python train.py --model="image classifier" --dataset="photos of plants, animals and fungi (iNaturalist)" --train_examples=77898 --image_size=32 --crop_scale_min=0.5 --horizontal_flip=false --color_jitter=0.1 --targets=["class", "order", "family", "species"] --num_classes=[15, 67, 181, 646] --arch="pvt" --norm="layernorm" --norm_position="pre" --hidden_act="gelu_tanh" --mlp_ratio=4 --head_dim=48 --fused_qkv=false --qk_norm=false --parallel_block=false --inner_norm=false --patch_size=[2, 2] --depths=[2, 5, 5] --widths=[64, 128, 256] --label_smoothing=0.1 --loss="cross_entropy" --init="trunc_normal_002" --residual_init="none" --optimizer="soap" --beta2=0.99 --learning_rate=0.0017 --beta1=0.95 --shampoo_beta=0.99 --eps=1e-08 --precondition_frequency=32 --max_precond_dim=1024 --one_sided=false --adamw_lr_other_params=0.0029 --max_grad_norm=1.0 --max_steps=7900 --batch_size=512 --epochs=51.9 --lr_schedule="cosine" --final_lr_fraction=0.01 --warmup_steps=230 --weight_decay=0.2 --adamw_weight_decay_other_params=0.05
Rows from block 8, named by matrix and row number. Rows with one number belong to one neuron. Each number is 500 + 50 x the weight over the matrix's rms, rounded and kept within 0 to 999. All counts start at 0. Numbers have three digits each.
# fc1: MLP up (model.blocks.8.mlp.fc1.weight, 1024x256), inputs 128-191
# fc2: MLP down (model.blocks.8.mlp.fc2.weight, 256x1024, transposed), outputs 128-191
fc1.192:506532541393483516541417491540544413489501493496511531462395510559477471527515493537519469466482494501417541428407459460443505469544455371469575482557462492529566535583543496572455515470514508
fc2.192:570491581542472517569424479518460509421486429566492475534471549538547604561524533538453493512478569462451592424489480558517429607500585443432478446464419481465552415560460448444590504503528433
fc1.193:425507449463561463513461494483516469574558362476440424538544544544526532466584481491457479523454553584431471443463546507521517457487477510556449468484517523457503503470474419544608534471478497
fc2.193:467492611555496509497513442432566556547492513487512460474589572477491500611489550470533482555506563526425555573501572523448543515571524496427479555527553472451527577498487491427548499519363461
fc1.194:477520457463549514474466496428503538524476501494500403434432535542514519469554481512498538471475542598560393448541500336567560424431518447416530484504545581471502475549507456396555482530569479
fc2.194:410552486523524451529468554476542577623505499492465412562544460533440538554491446403618493479507558512473493547516507392480495449559480561483431456454524508403518443581403515435509440477601513
fc1.195:486515568552473429429512502466611424495454542485476485552487493575489461530434466504514490560529464508445483564534428503435461509547477447479520503461449542411414433501547570435475525509443581
fc2.195:439444470526537488531404535467465540407479515475576532519516501516513417471511409498472496506500507530527487486474510533435409540461444474547578488638583528592370494507475457382577589397489527
fc1.196:446418423473599612459614583466541480424457551476509586547517572465498495394556491566372469450497525442512583435493541462543501503486478605476535435525492529492522461550475394477471500500508486
fc2.196:483547526454491530443505537527528472562498570461477406426448465555505488566429508525492549469488454538580431483500456585523406620517527428502579482502487548518573486514381521429586505527482471
fc1.197:530585566569478461469547467579474439483450434582440519460511501451528449584477423425480502474521425366481485512584475546444538409567455514396505524496419532521482436539487537533493405664504549
fc2.197:426444605523424512381443533405576519563518540579469492542453446496496506453504467471449487484464577526522379556535527467528569548512490465515541562475590520546536533457462481507343493510440526
fc1.198:551552516576423562513472492535483505556613511542500466515473386504420524535422497445485435487449520515497455498496524369540482545453502526474473435477496458570501548520479503484518458491507469
fc2.198:529474428430484440510535417389480541543520477448480474453540427465490591512490472432509466481434488546470558453515515558482574504513505501421536543536546470453451524515468567589543414493519566
fc1.199:519534516436477502518452431479526535534445514609494533539590570475468539473444547546469457467499535508484550527520436535473446478427493433544485507478457535530568636505507525542546488465527471
fc2.199:499440491526479497507452583497530535472539410432529522504437537533445503524553545581589445466559467521523395470519482533550417525530544466549632587528514530488570352508520425403397427516445416
fc1.200:544586521465424451473457473536513438588496535559536471554517447450390501517479495337443499545501524557558496568559543470500490452483436543493406435524454471520500452582373585475557493534584507
fc2.200:571492621446469424500479416570530480468562542488541470490513525439525509471494421359509467524506527487509416554563547423485530470592463623520578535560448473573475493522560443521555486481368541
fc1.201:536517455516528568414483443553390487580533479519486569499580567446477551584569517534494463495505521441547410484627441509530475399472494517416452487440526594397421575534515510412491422467574485
fc2.201:490549425580621595472466412502444514501498484469466486466486481493553520470556551525582400541501523595560582541600483504464568506549515434498564539565481586492490487493435478509455460482506397
fc1.202:465501467461480512486449483525533596451531483441538533549498552534559581450550559639520533461572514536522526461528474512520459473569483457418503458554536427490498471471493521486588452476467532
fc2.202:594453547384522462476527481524485519426614433530595485544524529486397478477475461525505529436444423601464534605540615486488518456490441524492609523557437487511433509491512432508459425446469402
fc1.203:506522520600530472438459570488539418603436475451478408466472509395493505440553560446450454536527496526536432500504411438469490469454563450555549482504540563559519587402424472571485444530440505
fc2.203:594461441447635553557516400599415491429552486471561481464450479599494499446477484374483539431467513629572489399656479544491478496448598608524530499535470462511522584519606566490574488499439493
fc1.204:486459471427508474517541460490422489545532527503475454550508443486527460478480471414507450548523468490484448504476524491541413481504499391474504545479542621540554562511559460467470480565493481
fc2.204:522529494449559472463469447447468478496532532515484588438577512471534479469465478427545596449434447534440449490573529485396548565539409482521521444528514545572565613567427526473556524579530514
fc1.205:595573574450484427504512532555614491501521469473547425497576454521492503489490503513466531514505469589456512427465503447542375501556501622524458480441439514493562434605618506427548472455601376
fc2.205:467351508432472424472496479496521513395543476498495465490530482433474554421526528475421388455644598499505542517465556444557432461482470452541604486569511427478503463449498520528560444452540590
fc1.206:476508496477505636542603520550477595520533538497543528446505538477538519458540460529536412536521527499525415396452426440454530558491570474543434548584446544491470452393428513541449482558514448
fc2.206:414574413512543486509461450455523571371532440600474406607536477532473451513478479452511566428403502557493547455511478469475544493485551434474539529384534501475426476557453503500554538488385574
fc1.207:474491514474556423501456524458473536525523468555539613600429398509532520524442459552459516514523453468407538473477538583598467436519470471563536499529494603547412381469448449554598487457508491
fc2.207:471478533476532398582502543521595529561515567470436457522539568477581463474522560563519580417414577577584545498413469511461435453447530506484371510407608513404495555463516434416554570507500483
fc1.208:532491532526508534534414545476537568613508451402590483471434507464474584619587537561423447509498466507449505508470439392538520509487588487506464480483541580449506469500547435566541489440484461
fc2.208:481544501550476483599548591527512475539434526398470526522473459529469468505500482544527499511520433400429513477518489464513532495597459506511489390506487533511531486567521432496511462427578373
fc1.209:460421479522464561480436557485511482487556429426426488538542472472557472565447536488524602393553517529479599436512410488501480498540573515449452454578457508436651492579514526545523535446520592
fc2.209:539598540511506405445567478448489505511576507502536553569498406512600525486380561426535581506503583563511554640536475451442482534463522522430537424516528544580605570424494479511595509455546582
fc1.210:461500435476488448475548461514517472432503524526508497514583534495598484487480484572448536462580496586515549430556451463504439587501506524425450447581500548483493505412460529568459482443516489
fc2.210:491462469569451466487528566513617471469457501410484447533401569461415452569537486574549499501487472564463528516517472577338501452514417506504440418406469520581424534414555483576479483470538439
fc1.211:491410557498497512481529418506454544548454559572551503495450522573518545452594508500439489487482489466440498417636540491510471493465521513485447558468464496477454485442502500565484436516597459
fc2.211:526422442474560549528526514505517510459455527441512502552487468425487500450387514432377484513397443448501482534513497533404528603555533553445517433586493469481462480486450522445511594584473455
fc1.212:532441434578499520517466499444509539429583575550450454459484591528443499605516490473527440516512551551482582495421502532406561554494531487451483522502542559515572407480453575463526603490484540
fc2.212:448500522523543434513430423339542476426486478509511475422458424494428546488470465456563467450415532484452445521460463505594525523480510557450557447542474610466525450456473517506515554559464487
fc1.213:616565449505528503506569517610443460540543499524455469548463532488513474439361483534460468437455628657498440564480546526543488434495467530483526477500578567445578509591517501435465570459416550
fc2.213:470455519509446539441598469539527560451480569407494469529651552487564454444519408480495601571459485561528512440468458450584480553493611466520492483511497309492495595542601568484367430556463588
fc1.214:538551413492526485483433495478510500455461472473416571551538554539500483478535455452537468560503453454464518524463489470556451476583479548450539443573438502401476476602469589492498440564542631
fc2.214:413443497517470380570446431527419507443465425417470405469385429487498528471487464576482499529540552491458470437433498537451507476539556459485408650534589531490528365478555437500495515508537422
fc1.215:504481524534465474496524528432482541531560490494517501536524453454453413572536511544419499582498479519551509455467484491482523502493494513512443572461475492513483539466416527463435479471530525
fc2.215:545441560479543465446492538534570481453535501480469466466495529537489514508441494466422435515488548478504587459516503431546574559498489528405503523495529488513429494507461514504540552493516465
fc1.216:471515551578392548569411501476542510495475589540484511478521505572538482476458516503471526550487447501570595526481480488460542553528461564595523473494456489447455476501560497441450595470498524
fc2.216:463556501558502515480464471479524551483424561464500505538446528614522491484512494516365435525537485410494539502513457437490454523534475427576602460477578425486497509457434483509537474541547539
fc1.217:528501423571508463445471515507475593489487438462535552484455481504431536494412494489510542517444451471553505500483493502501548555569487487440469498478525551553488500513472607547506479507500469
fc2.217:509517576548498474548501526539580550540488545549462471496494427393519518543484492495519519553489474489501576457506551456461527518435531523540522506496559546494520518480516557488482529455475518
fc1.218:498528464507531461476384534511509529467462449466493477540461479532498498482450578429467507468462529571509446469595531556481433478575474610562461639483492479545495607510491576452495459537446476
fc2.218:502477614496402500530541582499544576499552528454474379495550453489460422507433606512699494509478547562542532559575490516521578453584584588514463503499478527535517480347560605460506475439437432
fc1.219:416515517514447455456557428453557506522523477501479456451567532566475476460490582528541515442572462507538556522540510415505405478508541559501450523588492549444511497477530476500522514496617477
fc2.219:488480530474549528456479466480478537489511554508508478475483479495438518433497449497547534570459498493442520390508384601544573521422447471502443487543444471517535537512411512472478545549459480
fc1.220:470403474382420485514461507530426415517503572441469478476459450528556596530537470521448457405361510525530488495433505465536487552437520532556511544520472511509573552456456487545553513464471426
fc2.220:568483533514582550484487537576465592459482600466463544568448463547434450458409424511503475485528413508537557504525451478448454491578597462522516539580505522528563506547515583458455524430525513
fc1.221:526482465459434427471512568589568462511458434503565434441446475486473466511537561523472539574492629433408575458463401626527564478397442494483451521510440569574533509456441506526488505492491482
fc2.221:525549408535517529514586436557468424505546429439610489482512513535521497499476510535570549584511462522505465540441549499353578397424561445640464542432520450392501550525451439540550518492530515
fc1.222:461474402457491442483545495528476547457428465530485538508527468421482539462390455440513479492546462446388482467438570526557500442583542552543513457435460490510633490482526485475455495528465610
fc2.222:431478514430533484428429456507506544476526485515528499489523495404528466492445532554436570380436472501548422507412415558623513559538510466486506514488543494519474432502405490425452577486513405
fc1.223:476498616462415502589472495533429449470535533449562395447528533578484495482524537468506384464591431529527526605488474474520584458604426531490506550488469498473563495543603483472531438566435561
fc2.223:470581511524504513574460486487462500455522508558494394596586614531531563450530452488496444578463523573423427478524495440630501501486495531511627444504495504470509403545501453552500416570575524
fc1.224:510456545370506459497473429644475514510561466493442450483440589495548514503493479500455530532525505471548506463401458457582532440483414481545509555435484520442457472554475586484508463534491445
fc2.224:461479532521572484516436511561544549573461475528583471566495492556541483410519471451547442439565545465600499548524446496489545527485548579497469489548519480571459427501475534467482426515516592
fc1.225:446562536471498463531482495382542480486403452493532438534477549519508579501507500473504504445451471529538414476401507465416589577535562573465493514489535625610539500550552564596459507486460524
fc2.225:500452419560528547443513497500443523491534507486487533499469486527524548470572468515546404568514462476522547512575581593571426391432442500499468489416475501484546554495483471521558505448441468
fc1.226:459563582564548548485351539416467509567489518513461481569510564575513475535573563426472489519508514497519452501477442505481483516513557496471389577510429450512546529477541437571414398393571472
fc2.226:460510589463527496484499528514469460467438432428491568508457544465523510532531498484580536483445490445527528420436498513457485534522494559498463435517519575546412546325455530542568469494482449
fc1.227:541460490513425547499536486553492448524499513447560542522456489469475471450511442466516497495539500463563538528539553440501485481486573457400495552426384504539528465458605449512476408552533423
fc2.227:529537511430566508546455515577510441487480610493457460516500489509543439496519547551464425443434580504458471482518498506489587522488485418433507518434510526527473540541529453516483618526410567
fc1.228:501573464468511450508552564533556510418554425484472457558429524593399538468439469441423504513490484417482486434499542495544517564434499543431444500475460466533511531470446520493534369506564418
fc2.228:575497497504493468552520490542475438530564494457439453613544522489451447528556458482561540423480431489564492475493526495425465500496484499549484519564491538447502476506543484624526543502491593
fc1.229:415528486548441470520503463475440531456515536541515491544484587584516491489461440532469531594485496511507557577491415479449505509518426561402466514488500405526467415501510530529442504466508519
fc2.229:512471487517554514435364519504543476513491506536448540439492507510596582537476462509504571476492534431564529485517549442431434444452466509533526435553515510427530515542512551520456505484535502
fc1.230:518532496440563444523543544561531560508549573564492577446501492558544474520465576512553502404509518462461474479418407540446514501527513495572379475449469494513529482444507599485447467460461483
fc2.230:541553549539624506524533490507521438460510435549383532468522497515547506526449448434473551561539389530504547513436539539470542533512352507412561478564605455518379468480495443606466493511417604
fc1.231:432570480446572557486458510611535472497558553457468497534430487414521529564499537505548424546524535548424497600473510574542405621472544546486465465529467448441529460413413581487542507484482612
fc2.231:487381517558537594497470460521491520508400426562554447385570621509582465394553455448474500512378535521492553505562545528552568550470402564491591450544489501416461498386575493461542551566402565
fc1.232:505447563434545479481546515550545542550438447480518501472505549579535509481458452435551468457574440486409532456514560393367535527533521404538553469577576380535476525549477571431492596522465478
fc2.232:482473449524510485626538486493380527509491465448504508559432509523504478428513560422397514487474418482623537403551496593515532587546536504508477611417547386550555547555534377478473372502522485
fc1.233:485477607562641489511551588564516470412528488448488482499436490413460460500465497538544448506486496478495477420406496433509520496573511431517590464390348381474403537581497450438513606390414537
fc2.233:545591410508471520557422487464541507566467544567531476509534438538470443392462415512592471489448464483504438546520612539489623576486490483542572478559497499577522444428435428440455621448487540
fc1.234:507523481476420585474529530535465484457544484480508449494494530420533474534541497555505531467492527529515512466528529517521497438521471504507476438427504468481454463483478487609497424529560426
fc2.234:489498491525546505454557491485488513418497492421445500533523533474488501511458537518508507496493477481521444510506509564539528515556532515479559483480482537515485542495472496529512470553519520
fc1.235:537478491428584442476533533493521466528509552506500518578424470498530509450558455463427563466463506543459551474476564563519515490500475566545388452505452488498521470448388511467572487401472518
fc2.235:520500548535533536478433470567547508394487422575510570525516556567514470471522522493450527451471477482483579473555537450506428570546436482439498428384544509504461404492454464555569554529483510
fc1.236:365377477470507558445428486557466501501423578479539482531563428504480555469485452426522482512550438570525489452583502448461569499526489491506598421552493500603552493447440527600525417502563513
fc2.236:501456594418436502533524494527470378466451362456536521565626544588447589490503568490565497488423512526586507547567474450453466501498487572403570607352567412484503399499539491438544542415495541
fc1.237:446506515564464566496507510495529421547541567519519542522396493523578475533512465465536507464487480525438511409362508427530496433564485474489469518432477441549565452406416610513492424445509460
fc2.237:539472498514521553579428543622487468509451553524501588431432459492434476585457481543525503501565524435537410488531527503514522449502423583515498447501526546533424483491443546495481506465586605
fc1.238:530565463583480446483451483430638526507564517483580517463536436564546407494540452487538527455471528548461571495509389561566460499464616604519487469442513556567483511472450455617513627478464508
fc2.238:594498474486511480583495529569532523539523440481586497531477525575458434474492464461468514511426476486494574572407478467595425552490489387457515467467533511508626440577498433481357436510439516
fc1.239:510501473484589612549521424525562549473473439482443518486502513453549489511503460496466508449527494605506523449539500488485490516493510503567542485459523452492438513502582461451537451439460457
fc2.239:563484500484485478553499568487526471522483519466502486512484471572475470557487433544548577469543441575488616486472516468543534576439502445564456429503548527470562523478482527464445566508468501
fc1.240:490502555556462580532504442485427517446514486511540435478482498506520516499423461512544405397532547464452475427495565509433584431462482458508502454506548478609447494473567461518456568479525499
fc2.240:458516401505482452539525458420584524555430485460410380567519421496533427486557428543453469455457612572495388401551528510460580575510463574541533471460463415570499479542413480522466530406574505
fc1.241:614480514479522570517581469545412519513528550497574534554525540605458542513504475568530462484564444578536514561524532419503452554529403522395388566551496503519377434561478452609466487459478516
fc2.241:519573497520515501494549487559635488429491427487469465534485418575487462525455536469481443541544487450487540474528462591577433461458413599474567544497666565439392474515522531494512512514459545
fc1.242:552541507528495504494495467477413466479534457444479516519494511491532497497485427603481515509498526585490541444504512459436575499412468535492557482511532458479521451486457457526570529471441427
fc2.242:479504457553467467504453526534548480522583487517487482510490533564538535521517487485469467513492538507511521420552457448482478498427423493485523525483541522522416491517456549467487450489518534
fc1.243:505544535539544435456574552508449532433548548490468465536529479556548506586557509452582496499475524539542493591580510523430463485477564460535437610581519532496503453567488527479453508627506541
fc2.243:562595427487548506486491466470541442530465573516547583487499596432561502431594383429514572503519452584521504523501470554573499472520586482531558493489496606534494585465545591573506538528621503
fc1.244:473551508520449493479530505500548410510486397557459448412475461490530551458494483553427551491582482600470436509541496484503495533458429442555523580452467538506537444523556486421541527473475500
fc2.244:594540496503516518638591490398547489465471446498530500481498477463573552449568519551522543526374467422572476490512503567472544431515499500502445377472544454454502474355520535443500448485430552
fc1.245:467541489508480562489407493506492412539455567489528437586438487527457556449493448489462454479457470534513609520498532514457496491477446467441489445394544404506448451487478445428505520568495495
fc2.245:497500511461539515464526530493506460519496574545552533522463544546479496574552474527513497432497533529505583522424482558419577483489518464533478508509543489521440477476545518482526484540489545
fc1.246:564542455495527571490378487518460511486464521483445517546423531489554445559500483466578381528483466626429404481441530406476428545586530493527464470482604533527598422503471470583431603564498516
fc2.246:463528444403451505444493529559474448552541396475566505524464504452502543467482417520449521648428574503524485347492397523439558495545496479438529565495475582513512518511481419525619489472505436
fc1.247:546503559455457537490499490487444555535445491428625489504541510427518479460517515538544488576586456519528470492495401475539567507530429350538486539525510596573584436380552511483568585508526512
fc2.247:462458514550434456478530371554491544560487461509528427483528492527472472446515549518547471583595577528505523533636396471455546588437398435592478433626464500442543527522481512515431512513536454
fc1.248:452461453567583525463605476605509516597483483517354547348463391544526552548481501530496475461455610621488453511512583529460508582422451473505448396480508503539496639526522484516530494538497614
fc2.248:568518496514521465520485501456486494608525528473474588466526509524544494489685544422429587424453456553416559477522425445511487474498496504529457458445554575522490447570407475510383434576551536
fc1.250:441520477457601462513518542450508494463448506442513476461544485505507446450467505528500555522590536498478507566478551482548491540487392472506457428485533402509527536535478514458496478523575512
fc2.250:489444489506486520454517488566605500523472489505510528521468507478480548482508514496445483469483452604503488479551464524490516490555533503470411578487544521480489494532417427511547520546471475
fc1.251:574516504485434553522491489512517553448503526429546582465497525486454505539601526410512544509375533433527470493471487430401447508528553557541599554539523474526466496483416484532477590478452589
fc2.251:475528442451543443441450460508510486473519514511545530531528486569504443441495514519574552514517456507545590475438471543462496518558541456464550566447432482532479609440512494480550523420464493
fc1.252:477506573547486426372484490502531501504544580507522587553495576442539505459447567475454558627503540542491489446517509508533426516505601472467522535527472551535530503437588433522532427506556481
fc2.252:512479591461585599498511442502516570553414548491446400524605503559587538492484414517566522403532506547501533499459453384585538498557525534532529526515473443463418551551412413479487512441562469
fc1.253:630535506507443472544533607555417529422482509455485463566477574459410401607510435577420511493429390505480511448592530536458464545478511422490608544527519533454478545329535559575461569489476387
fc2.253:520500443445408497489517513440569494622564570487523482482472539489464490539519496553441421602541550485542508477455486450444469431498592463490548389459499520514540484449491477471493520528499515
fc1.254:397598486493547476507603521463477531528568377518523526526524491493437582483492481557444537387477457573501496558433530535535465462515489504496547499512557446459540577540470538460491577486449415
fc2.254:488538497433548412452475515574480554474529474504421511569592496574499449520493508446463443468446563526518450511494419536482461550584438433499599470487431502522533605490486516530480533488596390
fc1.255:435441439543503475511483426481529430507442447487559461571464520510470526526557480461575567413519524508384514487554457421495457438521567370497567587505463573487530448502586399461442446507538579
fc2.255:445462485600417418425560508519539490573460455466424600555558553499530533463469496550532585460485458539408396494564539520539598599553438587527560426395487524518466541580502481404489462497497489
fc1.256:474532519461360460303483487471603366575498409494448570562568527530601543477508594468491602500600456543562510463448470529513501499434522504508470534418465506601456552515576506547531479506487430
fc2.256:513480569513427396636513454534505496485483551453484509533481573531493640508429449563452528452469443472580453600601450487555478525506457616466521573533552528390473553457507432503439447567484601
fc1.257:590484524474515505477515502515527467437508585551508521470549551416468548563513457493478582465493540514408482508431540397502484552479413504507563517517544492556545450497523496510468494491422554
fc2.257:521528430445532473557477532489526567507460459476562505566575509536512486529532550526481451487562481508528528496540496472529496454497448507525583565505542450558521496517461504485483513474429545
fc1.258:476532470456444463450425482403501527516520486496587474514567449477414497438500489509363423459546557491526457523408484419458503511494535509458604473497514465520528524494479536458571436449569534
fc2.258:493439583451517533573570532494486493573469463457563491477410452461492466555552552445555471564513470528456500603500450512442536479514619462527435530530484591541477471550501473450395523575477469
fc1.259:576541463511556613487550526560522501485494530442512599570499536530480546568386421420495422563404408551524424510503542461438431484396537581418494572392523547576433509526540580574558486457500516
fc2.259:544476518559460488533450422643480462519460507410495471395498488421422545451464588406472478524644550564596466450563406590448420456538463454525543475436507511554492494492486614455484475542548554
fc1.260:425550572477493593474530511476428539606484508468507543531475504409503512563521495552493600579444449490560521537487567405554554431528526421540475494547545473447490455560420515375466510601476452
fc2.260:515479469534458539512594425501457465521499522512471492570512437490589510603471472539540463555595592465540448562505428562537551580625500540451586471561466490560526504499587514437430401463620535
fc1.261:455493473420422500576451534379537406554487586456522487509447466546484572462568501478486482480596556493551489530439557511632499485480513431489354582438486496543624568537536429520537469579555436
fc2.261:614443467506532541526526492467439511549488412482494446470593448502439497546475528487514497452469528518497520447511497433371537545421474416428454558479471362520486425463504474519439415533544431
fc1.262:537529598554509541466518456527590481591493546491518557424542531546410561438549473479555460396496497477491569513395458408558486539510476535471458541517455586456423491526453467456533544494472467
fc2.262:447556564534532535530549454548468590481513563485471487492442447502408445421347460443519506483494502567544512428447451597494504506434527493547594407577485432419536459476532443531541498513552584
fc1.263:542579550483529450491468522519562495550517536494441511454495452443509455413419552493589485570533504528491508492480524547422467574532470503478408535486396469501523603614546501554524515489510447
fc2.263:480519545554503417483421572573467487385474502464511498395468522603472488500478404501418504518502416579462514500507542415430501517567449458475462496393511494448498449440521519429469460563557484
fc1.264:532566446485545600508499512401496520616550495553522478542564554452417488452585507437520427532422573564545503516569523476466548498589519602404549489621402501477536430527432487478538496535493601
fc2.264:493545424527467590439587556500436529521464598503465423386544542479596601498579447568474499527435470498477448478520566454482465562493604459536486512539451520527498506454467506397573390397441556
fc1.265:531440472428474476492483529524513517558461458508505426520566526524522444539441513455521457575480451477524599517550533465527538500465463435545554561440496535528485435408555476503565439587496509
fc2.265:501504470505538514533530484486487464418447581474504615520491451596542454537525599438525490426463511442468498499448473465523534459508476459577548524470495459502498476420455489551458496459514463
fc1.266:500596545557488532498507457544457546498379427486535512461473448491616386484535527326427469520445453502481468461503453567457488536517548498597531552472527517462485464467453519534511474583456528
fc2.266:452533525507415426472592401493559458470448572510451451553564460507518519522564598534434509467481568541491481421391511545511532492483469449529413486519574466515500589428537530470501498550493541
fc1.267:454490495493520437504524387508563473468454547505476575546621496526528475533531462504435528494487481449501468493488489530476541470554498543502564545416507478394415547441524517472538432518488577
fc2.267:440471518458455531544561491596506551454513561492467542453537490430459444539523574539490532462473455573519538452454457501503481463564449448444426470555498508494531447550466517569466447513461407
fc1.268:517480560597459436460443421425457562455435507461472627505447572448558585492503453566528585538507534534555471595470469500474497441552427529467453496527494487459452586539545433551474447396561466
fc2.268:532510444518540497452517574561516488484451468534460566529522539554500561526401599535454445470551464403493450573583482507476479594470532466517554569498546590590549541532529506477518480437423453
fc1.269:558540500495510515570440514528473453524461495510487544460440595485484484432449494432486452563485518440490507492583421526463409575495390440486583507496517506471431571595433496502514516477504484
fc2.269:526595569540525383469616475618451482534472503475482510543530492497432575574504515509499472456513455445589513513421473538588504410489531425488469500472481545515413443531529409467579544486559582
fc1.270:467478582545515596491507456504510592445429504482551513512478526439480488480448525468570511487434521506509547528555471483526453544504541536458559449455512514491426454465462430477510462497457567
fc2.270:517550543512572506446528434413558545446526445513555443511497516463456490546508559461420498497519464451464531517521497473442462519530589564547519488497494508530465510491460483423375488512489485
fc1.271:594533419518457502428509471633541445477458460440481458479462490595472459512399465473601472517610506441617456446495495420509548490566508492450547468452578474513565475505486513462582504477512489
fc2.271:466423469474540425501412450514525438536523512354575494510501482560450510424489511401486560512493578479533485529481511549455519561551445504447401434414476438434522472510429373538586489475551426
fc1.272:514469558498473483515472434515464538526512515473475542454376518519470472547386479528590421432478567502428471477493459458454621495470494504585583483415496633357441522387571523408500458499402420
fc2.272:445570519457480474486456462473530542431453513505392467427533518511521495571531595396509431512536555491529520492489492529473416494490494532611464523502443508466499516338538542393361486508503414
fc1.273:524507568476445496463482603466471467482419544511564497520447606358441413493505560485534577530520559536493452517532499466500526507447469563488582606523431456504467448466442511545389618454442393
fc2.273:560470568435432430551412381442541582485534363501461484460539370481586545488566512459593540428479509590509563514588494529508478526496511525587493490582579496462537469483531474430545401542540427
fc1.274:549521554452447487535449478505477383453423399546453478486536433377580516503542420533517486437501530545501459543486487457531604454550458433509513444444452429547523628420435475595507523527533420
fc2.274:494507538521571542502636516513372505390468492539609493426563491637451462451483513503485535509477586620536494501496542451516525515590441559545464552511474528524464528471527489409453428420474408
fc1.275:534412539427533596462489450507541482525429463617426503634430523554504564529420499633533496486499515455568502477514489503602533510554544558472518439470418480480458491540441407497405501551512477
fc2.275:443503527572489495531464488491621483423450519461589551518629667532479456464450430408495522508497495515462444505466532474525633553587498447568408586476576578470472477539469550550550491485495512
fc1.276:491499462413424455418538509476490514442536495486407530463530501442560601545560411521590536467508542467455497501473514414459553465632463566478513496511580546567508440573474575453519528418442516
fc2.276:486482500502615365625549523495486608497476519506348555558403548496548521489521463510506525522464551548500520483430449454680529549504473579528508489450563507371496518396454514546488665419480534
fc1.278:471580454497535500500541487511485462597434394514428391563595423556509604514482498519502521524537446434573473486382426433483549470451504491503455544581525477523517519458469558579550517450521470
fc2.278:599480583447511480517449493513539473486532496522519455476517544571490464496492482532523580602418483533481518551506584484547582446543424444403457494523548508443556566468501506448495467525423451
fc1.279:457462547381527497431478561459419612449490475533537506469443480549512471497487524555513436536431464498572548456433625559468551387510493461448467494449532477474567457422490440503456578555527465
fc2.279:556537429507593442555508476462553576468438423587521472484535432468516466431480520495540476479566438449520523535558476446571548459430541490491405505525555568467461456428553455536416457493511561
fc1.280:526463438431447520470539401447522504563438418335410486485503473431604601473528483517541488506437525484557437452535495530533559471505428439482511524494390477480466592582521492456448524526466405
fc2.280:518588561650503484501553467424520538569467548481481520518448404461538388423420504404533497504551529535533408440488528539550550513521511581485588452529497530406546602459526472518439434491455480
fc1.281:495538479457541561475518546555539490527516466501509470431440564457553464442464530485481490545600573488500460545542569603485463449566518467587514477508477437478603587491518437433523519440539532
fc2.281:439483440505431494497525463520536435482577511497485470519539561446384472402488508485526525601509592424484495490420489504501534394511497574567541567550611496493556541517515555402461413410524538
fc1.282:541461530541505424492532507447484482499458507544444509481531447444439437470509611504457472511575501519513502519517486424497490519455453450456501577466439515477522565552551482409512444566491492
fc2.282:547498559532491466482519452537562480534535577462468549517542474503536505415542529436561450560512484478449486416500511458495490431491554476462579478558514457530480481443468536485599472491516495
fc1.283:507523528631469543391525546534505458471468509520449520489433487534459461575472566604496543514529704510480545510438442534498501502453516560522604523524496498563455570519421554460536470479503593
fc2.283:443443594475579511472531594520540521508460473431532523500463452551472487548536485568460555421478522543596522574531486603590551556502478549515474504404505536481444465483422488470387422455437558
fc1.284:474491564429480527528491418555521497457574506489448512521513568434490615459563658434454551481485560579505522466493437443470513429513390525501507481508493484468580545448426507547385459465492516
fc2.284:581408526439582527459569564540477494533468440491471501545535477537472496464585500533470476474564599444553552485576546431473538463552513479473529449464546484518604522569478365610427505449492535
fc1.285:496479579461539638505516493456479477513501419461637470488491660538461502523490453477463588440564483493494557457478518561478527431477484509553455426510527458563517387469577568543471462448483564
fc2.285:479516577589500466503423485588490548463572594484494517519517527421487526596433601444552502443496467493386593473508446438522525476484561484540440626467529518497488503491510462500563605550374473
fc1.286:398492495472569540553484450470562415472451501464531496468429484451504448531525466478544550560477496499526583538488465613443472468455409492529541541481461568508519547508477513448563509558527465
fc2.286:438478491484482472491386533515524546430548536537437547449509536511500554498477490576497640488572511497558492508433526436563471448463468491509432617538563453464463524492545502544494488436453450
fc1.287:484514559521551396468510517555564473431446483509490396491527532495451546454523631462470496404403353540434500472514445397525442449515402454439497532511603591476575504437447478509572441492556569
fc2.287:580465534561475547508483436483407408489534495479510445515516506552463483442560541546591497530461494563572499482438418469472549550587628541440556511500496403515480472481536487446514500565436430
fc1.288:474504558495561486511506520527469618427528503419480547473558464519483450428566480422510568456514402485456433504593451495504584465505491504483504417576495458528596370530440478504560512475496490
fc2.288:502537547600476507512458450515488509563559484485573461483603504493584503592496531399575406495507408506475423568490479575514541564456463559472468518461497534511601463565471472481544497483455439